{
  "image_size": 64,
  "rotation_deg": 5,
  "arch": "vit",
  "norm": "layernorm",
  "activation": "silu",
  "layer_scale_init": 1.0,
  "patch_size": [8, 8],
  "pooling": "class_token",
  "loss": "cross_entropy",
  "momentum": 0.85,
  "nesterov": false,
  "steps": 20800,
  "epochs": 81.1,
  "warmup_steps": 410
}
Rows from block 2 of a small image classifier, named by matrix and row number. Rows with one number belong to one neuron. Each number is 128 + 24 x the weight over its row's rms, rounded and kept within 0 to 255. All counts start at 0.
Before each neuron's rows are labels from the 100 images, of 14848, where the neuron reaches its highest value: "strongest on" is what is common among them. Only what is clearly more common there than usual is listed. The data: retinal OCT scans (Kermany 2017). In brackets: how many of the 100.
# fc1: MLP up (model.blocks.2.mlp.fc1.weight, 768x192), inputs 0-95
# fc2: MLP down (model.blocks.2.mlp.fc2.weight, 192x768, transposed), outputs 0-95

strongest on: finding: choroidal neovascularization (99)
fc1.101 [113 124 160 126 135 141 114  61 121 132 116 143 104 168 133 160 163 157 101 140 149 115 102 147 162 133 143  87 114 127 138 163 139 119 151 132 133 143 145 136 123 133  78 142 116 142 124 108 127 110 151 148 122 102 161 147 153 103  96 124 100 139 149 139 130 125 160 110 148 175 141 120 109  88 124 122 133 163 161  68 100 110  88 117 144 128 130 175  97 150  74 130 125 129 115 142]
fc2.101 [115 169 167 134  89 174 163 122 109 164 143  95 133 124 165 121 108 103 125 137 111 125 110 114 110 105 137 163 112 171 147 101 148 113 133 111 160 149 109 162 143 141  94 134 121 110 146 107 104 103 102 148 125  71  98 150 124 131 123  67 160 116 159 140 154 167 117 167 116 108 117 147 123 145 129 142 110  84 144 139 153 119  90 171 122 117  96 147 107 129 126 177  96 137 135 125]

strongest on: finding: choroidal neovascularization (80)
fc1.193 [144 113 119  93 145 123 111  76 120 148 104 128 120  84 164 160 154 123 142 128  77 134 127 133 126 102 102 143 109 153 143 124 108 126 123 110 147 137 143 108 150 149 117 148 103 115 109 137 112  82 108 128 109 114 147 121 123  98 138 131 105 102  90 145 124 137 109 157 145 122 136 137  82 116 105 128 144 112 138 142 107 133 142 158 155 140 139 132  70 141 180 147 140 149 106 166]
fc2.193 [119 108 135 114 127 143 160 125 138 131 124 133 100 130 152 126 146 117  86 186 156 160 122 136 129 176 169 122 142 150  98 167 127  75  84 125  89 124 118 137 127 135 167 149 122 143 126 149 120 128 122 116 118 105 144 110 174 124 100  80 119 125  93 131 114 125 118 110 124 125 115  94 100 152 163 142 107 154  83  99 129 142 128 104  84 121 104 122  97 137 142 170 126 127 133 125]

strongest on: finding: normal (92)
fc1.170 [114 148 161  94 140 107 101 115 124 139 180 134 195 100 141 103 112 142 104 100 133 124 111 120 114 103 139 151 167  98 150 127 132 160 161 122 152 112 106 123 119 105 119 135 118 149 152 148  92 103 169 118 152 128 153 170 161 128 113 118 112 143  99 138  93 102 126 114 157 121 164 118 135 139 116 111 130  74 107 120 128 136 125 193  91 127 139 143 130 131 171 182 114 158 124 144]
fc2.170 [143 162 143 113 131 110 117 151 181 187 136 112 108 102 103 157 116 102 160 120 155 109 127 112 130 132 155 125 113 104 119  98 167 106 178 123 141 120 107 103 135 118  56  99 138 150 114 114 117 120  90 113 114 150 109 147 109 139 137 115 112 138  97 150 150 123 126 125 130 108 132 163 148 144 146 162 133  93 147 114 108 118 139 125 148 122 122 145 135 122 123 103  78 124 162 150]

strongest on: finding: normal (83)
fc1.128 [116 125 165 135 107 112 131 110 129 110 102  83 108 151 164 108 145 152 141 122 111  95 114 136 132 117 108 111 142 117 153 102 112 165 124 121 171 128 117  96 115 111 177 139 162  83 120 119 125 163 106 169 178 118 156 119 106 119 105 186 108 139 132 101 114 109 112 104 185 137 137 108 115 113 159 128 138 113 108 133 154 100 141  92 108  84 110 128 112 105 158  95 168 134 158 159]
fc2.128 [121 148 141 131 132 135 100 168 162 159 142 116 125 130 103 128 155 147  88 101 138 129 154 108 123 178  99 138 120 150 102 142  76 148 131 173 183 152 137 124 164 125 112 107 119 103 163 154 117 121 139 109  92 151 134 156 108 151 110 111 154  94 127 135 148 156 121  92 103  89 142 138 156 170 110 122 105 122 130 128 103 101 163  92 134 113 102 136 152 115  99 136  91  97 104 140]

strongest on: finding: diabetic macular edema (38)
fc1.90 [130 152 132 139 118  78 143 123 125 180 124 160 111 167 112 100 163 141 154 131  88 146 134  97 112 149 122 143 137 124 134  97 147 140 145  87  98 116 169 117 114 113 114 150 147 116 151 160 131 172 111 170 104 152 142 156 147  98  86 130 153 115 149 112 122 120 127 140 166  87 131 143 118 149 137 166 141 112 148 140 109 100 137 130  94 134  93 149  66  99  99 145 181 147  65 127]
fc2.90 [ 91  95 167 126 137 164 108 130 178 124 153 154 107 139 107 124 116 159 133 117 149 119 163 157 138  64 157 169 159 139  84  95 120 131 164 134 115 140 126  75 107 109 103 163 138 109 114 130 140 121 116 122 124 174 169 125 112 133 110 159 150 126 110 159 122 136 132 146 107 136 116 153 114 149 134 158 166  97 147  99 126 100 119 121 149 103 129 121 152 136 129 144 141 112  98 152]

strongest on: finding: diabetic macular edema (28)
fc1.305 [ 89 111 115 189 168 150 131  76 118 129 115 151 104 131 181 119 149 139 140  93 148 129 155 117 145 137 126 120 149 180 170 136 107 140 111 159 147 123 120  84 177 118 128 123 126 133 132 108 160 158 157  83 127 146 120 126 116 148  91 119 107 118 103 149 144 143 148 139 192 103 186 151 124 115 128 143 112  88 102 126 104  76 118 129 138 144 172 151 125 127 124 100 113 142 155 154]
fc2.305 [151 145 158  99 127 139 111 111 173 145  95 133 135 138 124 149 133 146 136 137 131 122 134 162 160 119 117 132 123 124 149 147 124 108 148 150 120 116 117 111 122 116 147 166 117 106  90 119 159 100  92 108 160 117 106 129 124 128 154 170 201 127 139 137 147 106  94 106 100 152 114 163 129 152 145  90 139 145 112 123 145 118 151  97 124  93 157 119 122  87 106 112 133 116  92 114]

strongest on: finding: diabetic macular edema (53)
fc1.338 [109 146 163 144 105 134 110 101 112 128 128 113  75 146 115 169  75 128 114 123 165 130 116 176 115 110 166  84 113 151 138 103 138 163 149 173 119 133 113 119 129 127 163 148 137 174 156 136 120 108 124 130 159 115 151 139  88 179 178 134  89 151 110 142 133 137 129 160 133 128 125 106 101 155  89 136 136 135 109  93 139  99 145 102 133 107 125  97  92 101 133 167 119  76 147 113]
fc2.338 [100 122 132 126 174 139 177  84 168 127 165 135 173 149 194 122 158 133 120 151 152 116 133 117  88  69  91 124 116 118 139 125 143 132 128 146 140 141 113 129 140 170 155 132  75 116 135 119 127  72 129 132 125 126  73 185 131 157 134 166 128 145 153 138 121 139 114  90 134 127 124 133  81 129 126 128 125 133 154 145 137  79 111 127 143  95 124 156 124 156 135 144 137  99 148 133]

strongest on: finding: choroidal neovascularization (71)
fc1.514 [169 158 153 112 139 147 138  97 126 107 167  86 146 161 104 145 123 100 105 181 157 136  68 139 162 126 128 107 158 134 113  81 142 139 129 105 138 164  93 126 133 149  98 133 127 153  92 148 122 122 116 117 127 146 128 146 153 126 153 114 170 126  80 121 161 159 104  94  73 142 100 130  97 117 179 150 132 152 107 125  85 100 177 109  90 131 152 139 110 120  99 123  98 143 143 118]
fc2.514 [129  88 125 111 142 126 131 178 121 120  98 116 108 175 146  97 165 116 122 148 123 105 132 159 105 138 112 118 125  94 126 130 132 115 138 156 147 136 165 173 125  93  99 119 133 113 179 140 117 108 137  95 144  93 161 126 108 130 130 108 121 129 126 132 142 108 108 155 113 105 114 121 120 107 127 106 122 159 124 126  87 130 113 155 159  90 124 151 154 165 144 114 175 141 104 137]

strongest on: finding: normal (78)
fc1.578 [157 132 114 192 142 133 125 136 124 105 125 114  90 163 106 127 141 129 134 167 109 108 149 150 139 130 142 143 154  98 139 104  94 107 102 127  99 100 162 106 122 127  99  89 119 130 137 140 169 142 132 165 129 108  95 143 154 146 118 150  78 164 138 125 122 126 153  94 126 165 115 115 117 137 146  79 159 110  89 111 152 138 110 111 107 145 182  84 130 156 122  82 144 118 187 127]
fc2.578 [169 166 107 109  49 146 162 118 154 163 112 120 132  86 106 118 127 134 149 111 153  83  95 160 145  99 100 102 154 137 135 127 111 132 134 137 125 122 114 132  95 120 151 112 132  93 142 131 119 121  95 102 148  97 129 117 104 165 167 138 127 141 154 135 115 141 138 127  85 187 109 122 128 142 111  94 125 157 145 110 154 130 154 121 149 115 141 141 101 103 122  96 168 113  79 129]

strongest on: finding: diabetic macular edema (32)
fc1.456 [100 153 156  86 103 151 100 135 154 157 136 111 161 134 138 140 146 133 121 131 125 114  98 109 107 116 109 145 103 117 132 104 153 161 136  74 101 138 158 126 106 122 151 129 174 127 105  90 148 118 116 122  96 193  85 130 129 135 126 112  97 161 113 134 149 124 125 109  81 134 173 137 163  96 102 111 120 128 115 118 216 118 157 132 123 124 165 115 103  65 117 131 114 143 167 102]
fc2.456 [116  81 111 110 112  87 149 153 106 130  94 105 106 144 120 159 138 124 152 150 139 127 130 150 123  88 143 139 149 153 122 121  89 112 123 163 134 178 136 156 134 131 179 161 120 101 109 132 148 117 160 129 147 132 159 109 128  90 152 147 119 127 132 153 181 133 120 145 108 163 120 118  85 126 184 124 153 139 147 136 111 124 111 110 156 145 106 146 119  96 123 147  98 130 117 145]

strongest on: finding: choroidal neovascularization (95)
fc1.455 [138 128 124 141 123 137 124 141 168 129 125 104 154 147 132 128 127 118 144 137 117 118 147 151 117 125 155 102 101 139 106 119 139 163 144 149 112 140 112 121 127 112 125 163 160 157  93 101 131 126 127 154 118  72 147 118  92  90 115 118 142 150 126 172 118  72 137 161 138 136 135  92 131 145 129  84 141  70 117 127 136 153 125 137 161 104 153 133 172 129 148 150 126 134 104 116]
fc2.455 [ 77 152 167 140 123 135 116 135 135 136  84 130  90 122 167 113 145  84 146 173 122 120 112 134 116 117 110 119 144 142 143 134 147 133 136 111 149 146 162 155  92 119 142 143 104 148 109  84 102 120 119 139  99 148 159 138 143 147 110  69 141 114  90 152  71 119 126 183 109 143 136  85 145 168 163 144 136 171 146 179  87 119 142 128 151 156 113 112 123 130 107 142 117 144 105 127]

strongest on: finding: choroidal neovascularization (99)
fc1.244 [149  86 117 129 129 108 112  85 135 146 132 151 119 149 118 132  99 106 138 124 124 131  93  96 149 146 125 107 103 174 157 130 108 141 132 103 120 125 106 138 101 117 111 113 120  97  77 126 131 140  88  99 153 154 141 148 121 116  61 160 121 131 120 105 115 111  82 111 118 183 120 166 157 178 102 166 132 177 100  98 109 142 161 126 124 112 121 129 163  95 156 165 115 122 133 114]
fc2.244 [106 114 116 118  70 101 112 163 155  84 123 123 101 109 136 151 101 144 123 129 129  95 130 149 128 129 116 103 134  94  81 179 137 144 131 136 186  91 123 108 130 149 134 116 116 150 166 109  86 145 157 146 135 107 107 114 156 115 159  98  89  73 141 144 135 196  97 124 118 127 115 137  99  75 148 124 182 131 121 137 146 156 173 128  82 121 126 118  95 143 102 125 105  93 200 117]

strongest on: finding: choroidal neovascularization (81)
fc1.20 [143 146 152 164 122 133 171 102 118 170 147 105 195 162 133 141 123 150 140 136 113  96 147 128 147 143 122  77 118 118 107 142 158 150 128 155 101 150 148 102 104 163 128 134 118 141 111  58  55 154 107 138 123 136 136 148 130 118  90 107 117 109 113 116 135 134 118 161 140 176 113 141 171  91  97 114 128 122 139 127 163 136 143 173 144 104 112 151 109 159 123 149 106 164 131 102]
fc2.20 [102 101  82 100 109 105 135 123  96 102 152 145 136 104 150 160 127 141  89 136 155 111 149 146  94 113 123 140 123 121 142 163 129 144 122 102 111  92 143 132 117 119 135 114  93 123 131 134 140 139 108 126 105 137 114 170 133 131  92 175  70 112 134 165  79 172 137 103 108 115 133  94  69 104 159  99 151 133 152 104  87 130 141 113 137 129 141 115 130 104  99 146 166 126 127 124]

strongest on: finding: normal (96)
fc1.763 [108 121  84 118 149 107 151 146 141 171  91 112 110 122 109 171 105 111 132 120 151 122 162 115 146  88 125 119 155 198 139 149 124 138 136 130 160 135 155 146 106 140  67 143  92 130 151 147 145 118 108 105  88 147 152 136 151  95 115 191 141 126 142 134 121 127 101  99  89 100 124  77 133 103 121 116 120 127 134 115 147 140 121 159 158 124 176  80 145 126 115 127 138 173 130 124]
fc2.763 [141 118 152 114 121 176 140 100 155 116 170 147 126 120 135 116 124 142 124 152 104 102 149  89  98 158 149 113 110 124 112 134 117 138 136  96 117 142 125 129 149 124  96 111 112 126  67 153 109 141 144  80 143 110 147 151 133 107 111 161 128 143 178 131 118 138 134 128 163 103 128 138 112 170 146 123 126 138 119 120 149 102 133 142 151 197  85 184 107 115 155 125 183  92 148 171]

strongest on: finding: diabetic macular edema (59)
fc1.158 [115 123 134 111 120  78 190 160 114 107 126 134 113 117 139 131 134 121 127 136 115 108 127 145 136 137 141 131 113 141 124 163 144 117 134 135 138  95 134 125  92 167 139  92 115 143 118 109 163 154 127 144 166 109 121 158 100 140 164 154  85 108 118 144 157 170  99 124 131 144 142 122 141 158  89 110 145 133 145 112 131  72 113  80 131 111  79 131 103 138 131  95 110 145 143 159]
fc2.158 [119 159 108 159 147  98  87 142 130 131 140 124 139 126 133 155 129 132 120  98 126 123 166 137 143  99 147 112 112 120 117 125 156 117 155  97  85 144 137 145 127 109 117 143 193 149  80 117  71 127 163 152 118 138 142 145 107 166 129 147  91 165 133 128 130 144 169 165 153 101 107 111 152 107 168 117 130 126 101 130 123 122 142 140 108 149 113 113 161 106 135 149 128 100 105 129]

strongest on: finding: diabetic macular edema (42)
fc1.630 [ 93 147 145 151 108 113 160 156 147  91 106  78 120 113 112 142  78 144 110 132  92 121 174 148 138 139 135 126 159  78 134 100 139 152 130  63 108 156 154 131 144 139 142 172 148 118 123 115 128  82 116 156 129 143 169 108 145  72 150 129 124 141  97 138 141 149 126 103 141 144  88 123 148 175 127 148 121 164 116 131 118 129 119 119 135 146 114 144 148  80 134 150 130 134 129 117]
fc2.630 [135 113 134  82 133 148 101 133 162 131 138 136 115 119 177 132 129 141 129 139 112 151 132 121 127 135 138 133 140 146 100 133 117 145  98 178 115 139 104 139 135 111 113  94 120 133 108 125 155 107 149 128 112 132 111  93  92 124 140 150 131 109 128  99 167 101 153 118 158  95 148 159 133 121 135 119  83  46 134 116 110 196 122 116 173 105 111 109  92 140  98 146  80 119 128 153]

strongest on: finding: choroidal neovascularization (63)
fc1.567 [152 131 150 128 175  97 116  79  99 143 141 130 117 142 169  89 143 147 141 150 116 147 118 125 157  71 128 130 125 135 137 101 158 108 159  79 126 130 139 168 138 127 111 143  99  80 109 149 109 125 114 129 129 103  86 114 132  92 122  67 173 130 102 146 173 135 146 137  94 121 118 154 145 157 178 156 127 123 103 130 169 132 140  98  99 118 136 144 120 135 138 161 159 112 176 138]
fc2.567 [160 148 133  74 110  99 122 146 155 149 112 103 178 158 117  94  99  91 164  66 138 148 116 119 143 130  97 133 115 141 115 185 120 158 172 133 182 130 109 129 145 135  89 138  84 155 132 120 147 189 157 113 152  99 118 107 148 164 113 134 103 123 167 123  94 119 160 141  78  96 164 131 109 101 108 120 132 133 126 129 137 128 125 104 130 137  96 164  99 115 111 111 174 169  84 128]

strongest on: finding: normal (95)
fc1.463 [105 149 150  78 167 105 101 180 139 155 143 119 154  96 102 103 119 135  70 102 135 112 153 110  98  93 140 131 116 120 140  85 157 153 105 170 111 172 137 124 138 142 100 175  99 120 151 115 126 132 132 135 117 122 139 122 104 103 111 165 111 158 116 137 139 139 127  87 150 154 131 100 118 152 157  93 139 118  94 144 150  86 107 177 130 101 103 120 131 112 113 162 125 119 108 141]
fc2.463 [142  99 138 147 165 176 173  81 164 124 156 130  96  86 121 128 114 138 124 136 135 112 173 157 101 118 162 101  92 128 163 124 101 133 125 124 120 145 104 103 112 114 135 133  99 132  98 147 148 127 119 103  99 165 174 172  92 157 118 132 157 130 145  96 113 102 106 127 114 139 131 140 128 121 154 110 150 136 162 168 136 136 107 131 152 134 119 144 162 126 133 101 136 160 115  75]

strongest on: finding: diabetic macular edema (66)
fc1.31 [106 123 166 143 157 136 197 185  70 142 138 110 139 171 155 126 139 115 130 160 118  92 118 123 128  91 135  92 103  93 177 181 145 108 111 159 112 101 117 137 141 130 138 106 119 156  90 138 118  87 146 161 144 124 148 134 151 124 131 117 155 117 124 130 132 132 106 123 132 139 106 126 111 132  88  82 131 164 156 140 136 139 123 146 145 136 135 152 109 128 178 115 118 106 143 101]
fc2.31 [164 166 136 120 174 112 131 106 146 101 151 135 129 102 119 132 126 136 106 143 152 116 119 109  88 127 163 139 161 161 111 152 139 133 125 173 114 125 149 129 125 134 102 103 110 151 108 122 103  83 138 107 155 102 132 135 141 124 142 144 118  99  98 104 129 142 150 129 118 116 166 158  87 142 127 120 130 130 158 153 109 187  50 132 113 121 151 103  78 145 170 134 152 128  99  96]

strongest on: finding: choroidal neovascularization (73)
fc1.565 [ 78 158 136 130 156 120 116 130 169 112 115 157 134 107 140 131 147 140 162 144 161 135  81 129 136 129 132 119 121 152 150  74 128 120 135 154  94 147 145  77 135  99 117 134 118 159 161  85  83 115 145 161 160 107 111 138 101 135 159 139 130 117 178 125 127 119 146 115 118 136 137 141 172 126 123 116 159 142 111 119 156 142  86 157  96 109 135 114  78 115 146  87  82 160 132 120]
fc2.565 [140  94 143 149 103 139 188  86 124  94 119 106 139 102 185 131 137 135  89 101 146 135 151 159 126  85 143 103 132 159 122 159 152 142 123 132 116 140 134  87 121 119 131 140 146 161 115 146 118 119 130 144 176  99 160 119 144 112 100 159 123 117 158 163 155 148  98 140 137 112 103  95 157 113 109  97 140 168 105 121 116 130 114 124 151 120 122  84 140 108 156 127 117 134 139 109]

strongest on: finding: diabetic macular edema (67)
fc1.318 [ 99 138 167 128 146 165 141 170 135 147 163 127 118 139 131 120 145 160 110 119 135 103 126 145  95 130 147 133  61 146 127 134 170 124 122 141  97 120 145 118  61 136 106 129  93 141 108 142 151 158  99 114 123 127 121 119  96 119 143 133 131 118 113 129  92 133 103 167 142 139 132 130 155 106  88  98 120 120 139  96 113 151 124 165 110  79 142 106 109 150 121 154 113 119 136 107]
fc2.318 [128 125 109 122 125  94 156 150 110 142 134 116 163 125  93 122 148 125 157 130 102  89 163 112 103 127 136  70 166  92 134  80 155  91 142 110 162  99  70 101 133 110  90 152  88 150 109 112 164 152 126 124 157 130  94 188 147 178 126 143 154 117 130 109 127 146 123 109 110 146 146 118  92 133 123 130 158 137 168 126 114 131 126 134 139 127 125  89 118 119 153 152 133 142 139  90]

strongest on: finding: choroidal neovascularization (77)
fc1.337 [131 160 160 137 132 162  89 132 163 177 127 117 130  95 155  93  91 145  83 162 151 166 117 149 128 116 151  87 127 121  84 156 116 128 110 120 112 140 129 100  97  98 163 115 115 102 130 132 140 101 186 148 126 110  96 149 124 106 115 163 132 119 199 149 140 120 114 135 139 106 113  87 116 128 103 153 135 132 122 114  75 127 107 145 145 149 148 163 133 119 148 118 115 122 121 131]
fc2.337 [128 119 111 156 165 142 118 141 133 100 162 124 127 126 142 106 136 142 107 148 120 110 107  79 171 152 116 131  98 152 129 107 143 117 159 147 139 120 133 151 126 186 106 143 147 161 131 111 124 105  98  87 155 138 131  93 126 115  98 129  89 118 131 103 109 155 136 134 183 108 127 164 141 101 111 138 118 147 100 112 135 136 131 134 153 123  96 149 116 142  75 119 122 102  98  61]

strongest on: finding: diabetic macular edema (53)
fc1.535 [134 156 127 163 127  71 125  89 152  74 128 127 160 150 125 126  69 138 115 146 158 137 134 117  81 137 164 138  79 167 110 125 127  74  58 147 146 138 156 203 151 103 129 116 162 131 126 146 125 145 174 126 110 114 127 129 150 161 104 114 128 124 105  91 147 104  94 117 149 119 121 125  97 114 118 133 128 121 137  86 107 129 128 107 120 102 148 115 168 151 121 158 121 133 109 111]
fc2.535 [140 162 125 108 170 114 137 138 141 125  98 172 124 113  91 108 167 126 137 121 130 165 111  94 176 118 115 120 132  98 165 118 141 144 183 143 130  78 116 117 114 141  70 122 106 126 136 120 142 108 141 206 165 150 136 119  87 145 167 126 134 152 100 119 141 155 116 118 147 149 141 112 109 145  95 125 106 114 131 153 134  88 119 143 146 159 150 116  89 119 111 120 164 104  90 125]

strongest on: finding: normal (86)
fc1.399 [123 118 130 128 123 146  98 144 131 117  86 144  76 153 141  92 168 155 131 147 113 109 128 146 134 104 149 150 115 129 159 156 143 167 134 127  76  93 182 106 110 162  91  82 160 135  87 128  81 153  78 150 146 175 145 135 110 134  95 106 131 121 143 134 152 156 158 104 111  99  86  92 161 108 137 128 179 132 120 119 169 120 152 145 128 110 133 149 146 105 130 123 116  84 153 185]
fc2.399 [104 140 173 164 165 131 110 160 104 102 114 114  79  93  93 140 176 138 122 141 122 115 121  94 124 142  97 150 119 122 109  95 119 143 144 149 137  87 165  88 166 119 189 124 137 164 112 150 102 119  81 121 137 136 157 173 121 126 164 136 105 142 122 160 116  82 163 101  91 127 114 153 111 122 136 140 101  83 127 110 125  99 135 148 156  83 132 133 126 129 112 150 105 115 123 150]

strongest on: finding: diabetic macular edema (36)
fc1.673 [153 130 163 152 142 140  89 112 137 137 168 121 164 163 166 151 126 104 114 161 112 127 171 138 136 129 182 154 136 139 151 132  85 145 134 140  95  79 130 126 166 132 104 156 171 142 140 134 159 118 107 113 131 109 117 151 153 135 154 119 134 111 148 127 173 118 141  70  92 183 176 114 107 114 103 122 116  98 127 127  89 155 108 113 148 107 148 137 174 142 147 141  87  81 113 175]
fc2.673 [114 146 115 121 142 157 149 110 136 151 102 110 118 168  82 109 136  87 156  93  95 138 114 178 123 133 126 129 124  93 135 124 113  85 120 126 178 149  88 124 133  88 131 143 124  89 161 144 143 163 160 134 131 128 164 151 139  77 180 156 134 128 157 108 121 124 101 181 156  98 134 157 134  93 163 118 155 127 108 114 139 166 149  90 120 150 140 115  96 134  96 149  82 107 104  84]

strongest on: finding: normal (79)
fc1.472 [128 111 170 124 141 126 102  91  93 157 164 173 113 135 100  97 119 130 149 109 102 114 118 116 118 154 126 138  95 106 124 147 129 153  66 113 138 134  97 146 152 118 148 141 159 143 119  98  64 103 126 157 157 127 140 155 125 142  86 127 100 157  98 130 150 116 153 147 146  67 124 115 113 181 142 133 132 128 101 120 174 149 148 107 101 116 143 136 159 151 102 117 126 154 146 124]
fc2.472 [108 121  93 121 148 137 137 179 164  91 116  88 122 122 138 101 142  92  86 106 154 131 132 139 125 141  76  71 131 144  95 128 158 131 151 142 122 113 142 117 137 115 101 100 101 155 119 142 134 147 142 130 152 132 102 137 112 100 136 111 127 122 120 140 124 108 118 121 123 123 140 108 134 118  81 191 121 120 125 158 147 112 100 143 182 136 106 195 140 118 122 136 108 106 103 153]

strongest on: finding: normal (94)
fc1.287 [125 115 116 119  87 141 153 187 170  95 134 125  79 101 113 151 168 123 129 101 159 109 142 127 155 163  62 121 106 170 143 117 162 135 100 116 143 131 107 126 106 148  83 150 115 144 134 177 133  83 132 131 131 138 121 109 137 137 149 198 113 123 102 160 127 117 101 181 116 141 129 127  76 125 121 108 111 113 159  93 130 128 124 146 150  91 119 112 153 140 111 115 114 152 107 128]
fc2.287 [135 143  96 108 111 166 106 116 158 126 163  74 110 115 115  81 106  95 171 104  81 134 112 164 114 175 111 145 139 139  71 136 129 114 148 138 145 112 144 121 144 120  82 139 103 132 109  74 144 107 135 125 170 152 115 111  76 156 176 124 135 154 143 145 135 115 138 100 148 115  93 139 109  97 160 125 122 147  64 134 128 162 152 109 115 149 129 115 124  92 144 136 113 137 113 123]

strongest on: finding: choroidal neovascularization (84)
fc1.689 [136 121 170  78 145 135  96 104 139 142 136 153 132 133 136 102 152 113 118 135 161 166 131 107 140 131 120 152 121 140 132 103 156 129 129 117 142 164 169 103 149 159  60 147 118 107 111 140 100 174 116 129  92 135 120 151  94 109 140  91 152 116 119 181 150 102 125 121 120 120 114 109 151 120 130 150 107 130 119 101 122 121 144  83 131 133 150 140 194 136 123 156 137 121 142 133]
fc2.689 [148 122 135 115 161 116  80 103 140 147 132  76 140 167 105  92 103  73 151 122 128 138 137 144 125 139 119 112 123 156 127 177 114 129 124 119 137 152 128 151 126 152 133  66 121 117 142 145 161 156 118 166 149 130 113 138 168 203 104 130 129 128 136 115 111 100 116 131 128 125 138 141 125 131 120 148 121 134 115 155 115 125 162 110 126 113  87 123  73 115 121 127 171 160 148 113]

strongest on: finding: choroidal neovascularization (72)
fc1.746 [127 117 169 177 143 115 156 162 143 144 142 130 146 152 143 149 117 104 132 120  67 161 121 148 105 160 136 129 150 117 151 120 129 105 130 153 101 108 154 101 136 140 116  98 129 108 143 135 122 138 105  97 110 138 112 166 132 148 139  62  89 101  89 166  98 146 141 158 114 105 155 169 167 148 125  96 123 159 110 104 132 116 108 182 123  97 113 151 136 143 160  93 159 123  88 128]
fc2.746 [127 121 122 114 119 142 113  94 136 130 143 116 112 139 134 155 114 123 123 178 142 144 120 103  91  93 128 168  79 134  91 133 108 112 135 104 138 105 150 142 116 125 129 126  96 131 137 130 121 151 152 154 174  79 108 123  92 163  69 164 176 114 113 168  84 115 130  89 108 167 127 120 120  96 106 163 131 111 162 137  96 174 138 105 100 151 159 124 158 101 122 122 187 141 141 171]

strongest on: finding: diabetic macular edema (63)
fc1.571 [104 154 110 131 114 133 146 145 122 134 138 170 129 133 139 135 165 134 104 130 107 108 166 114 154 124 171 135 140  77 160 174 113 128 139  90 118 175  88 134 141 100 122 143 140 122 106 129 130 155 122 100 143 116 123 149 152  81 147 165  63 118 121 118 114  72 121 144 133 103 125 105 137 134 138 113 165 145  90 129 122 144 184 135 121 130 182  93 143 139 156 146 120 168 138 147]
fc2.571 [132  92  90 166  88  88 135 101 141 127 115 136 146  76  99 124 117 112 111 158 135 128 124 172 157 136 138 106 131 134 111 122 153 129 136 158  99  93 139  96 106 117 150 104 105 129 111 172 126 127 150 127 118 138 102 115 140 148 125 124 174 164 119 182 147 165 101 145 102  75 112  63 130 105 111 128 169 139 161 124 129 161 121 131 146 154 151 127 125  81 122 111 120 133 118  61]

strongest on: finding: choroidal neovascularization (61); finding: diabetic macular edema (30)
fc1.326 [110 101 130 104 103 124  94 149 111 112 112 120  96 136 158 134 144 105 134 123  81 104 121 122 110 133 126 130 123 114 135 152 140 120 142  77 129 151 144 159 109 162 103 150 142 135 123 120 170 119 109 125  94 166 136 147 136  85 127 142 132 116 100 122 127 105 170 110 121  90 161 129 106 110 206 146 110 128 133 132 133 151 117 122 163 111 114 154 159 152 126 129 103 152 114 149]
fc2.326 [157  91 100 124 108 119 132 110 121 156 131 181 166 131 123 157 151  82 126 149 147 144 131  95 148 109 133 121 136 144 149  90 103 149 119 127 135 139 144 155 203 186 158 124 138  82 108 103 134 137 151 133 135 144 109 145 124 127 101 100 135 147 102  86 137 146 114 117 146 154 136 118  91 158 137 171 123 144 138 103 118 130 130 172 157 144 140  94  95 119 133 117 156  86 122 116]

strongest on: finding: choroidal neovascularization (93)
fc1.454 [145 117 139 115  86 119 138 108 125 145 155 111 117 123 105 150  86 150  95 132 144 141 120 132 135 125 152 123 124 160 132 128 141 152 116 126 159 125 161  93 130 131  62 133 152 142 143  64 128 153 108 111 141 127 141 148 114 173 122 132 109 121 129 185 181 169 146 148 103 143 155 104 150 105 150 137 135 119  92 119 153 129  80 140 155 139 138 121 133 122 128 143  75 119 122 134]
fc2.454 [113  76 131 113 137 167 141 126 172 130  94 129 114  77 136 102 121 103 108 155 133 170 110 127 141 131 131 136 123 145 118 150 136 113  97 135 118 144 140 133 132 103 145 102 121 129 148 121 121 137 145 114 101 115 120 133 104 133 162  92 143 142 135 142  79 169 131 105 118 149 137 131  99 148 144 120 131 116 119 169 113 137 122 156 104  75 116 153 145  96 106 119 192 134 123 142]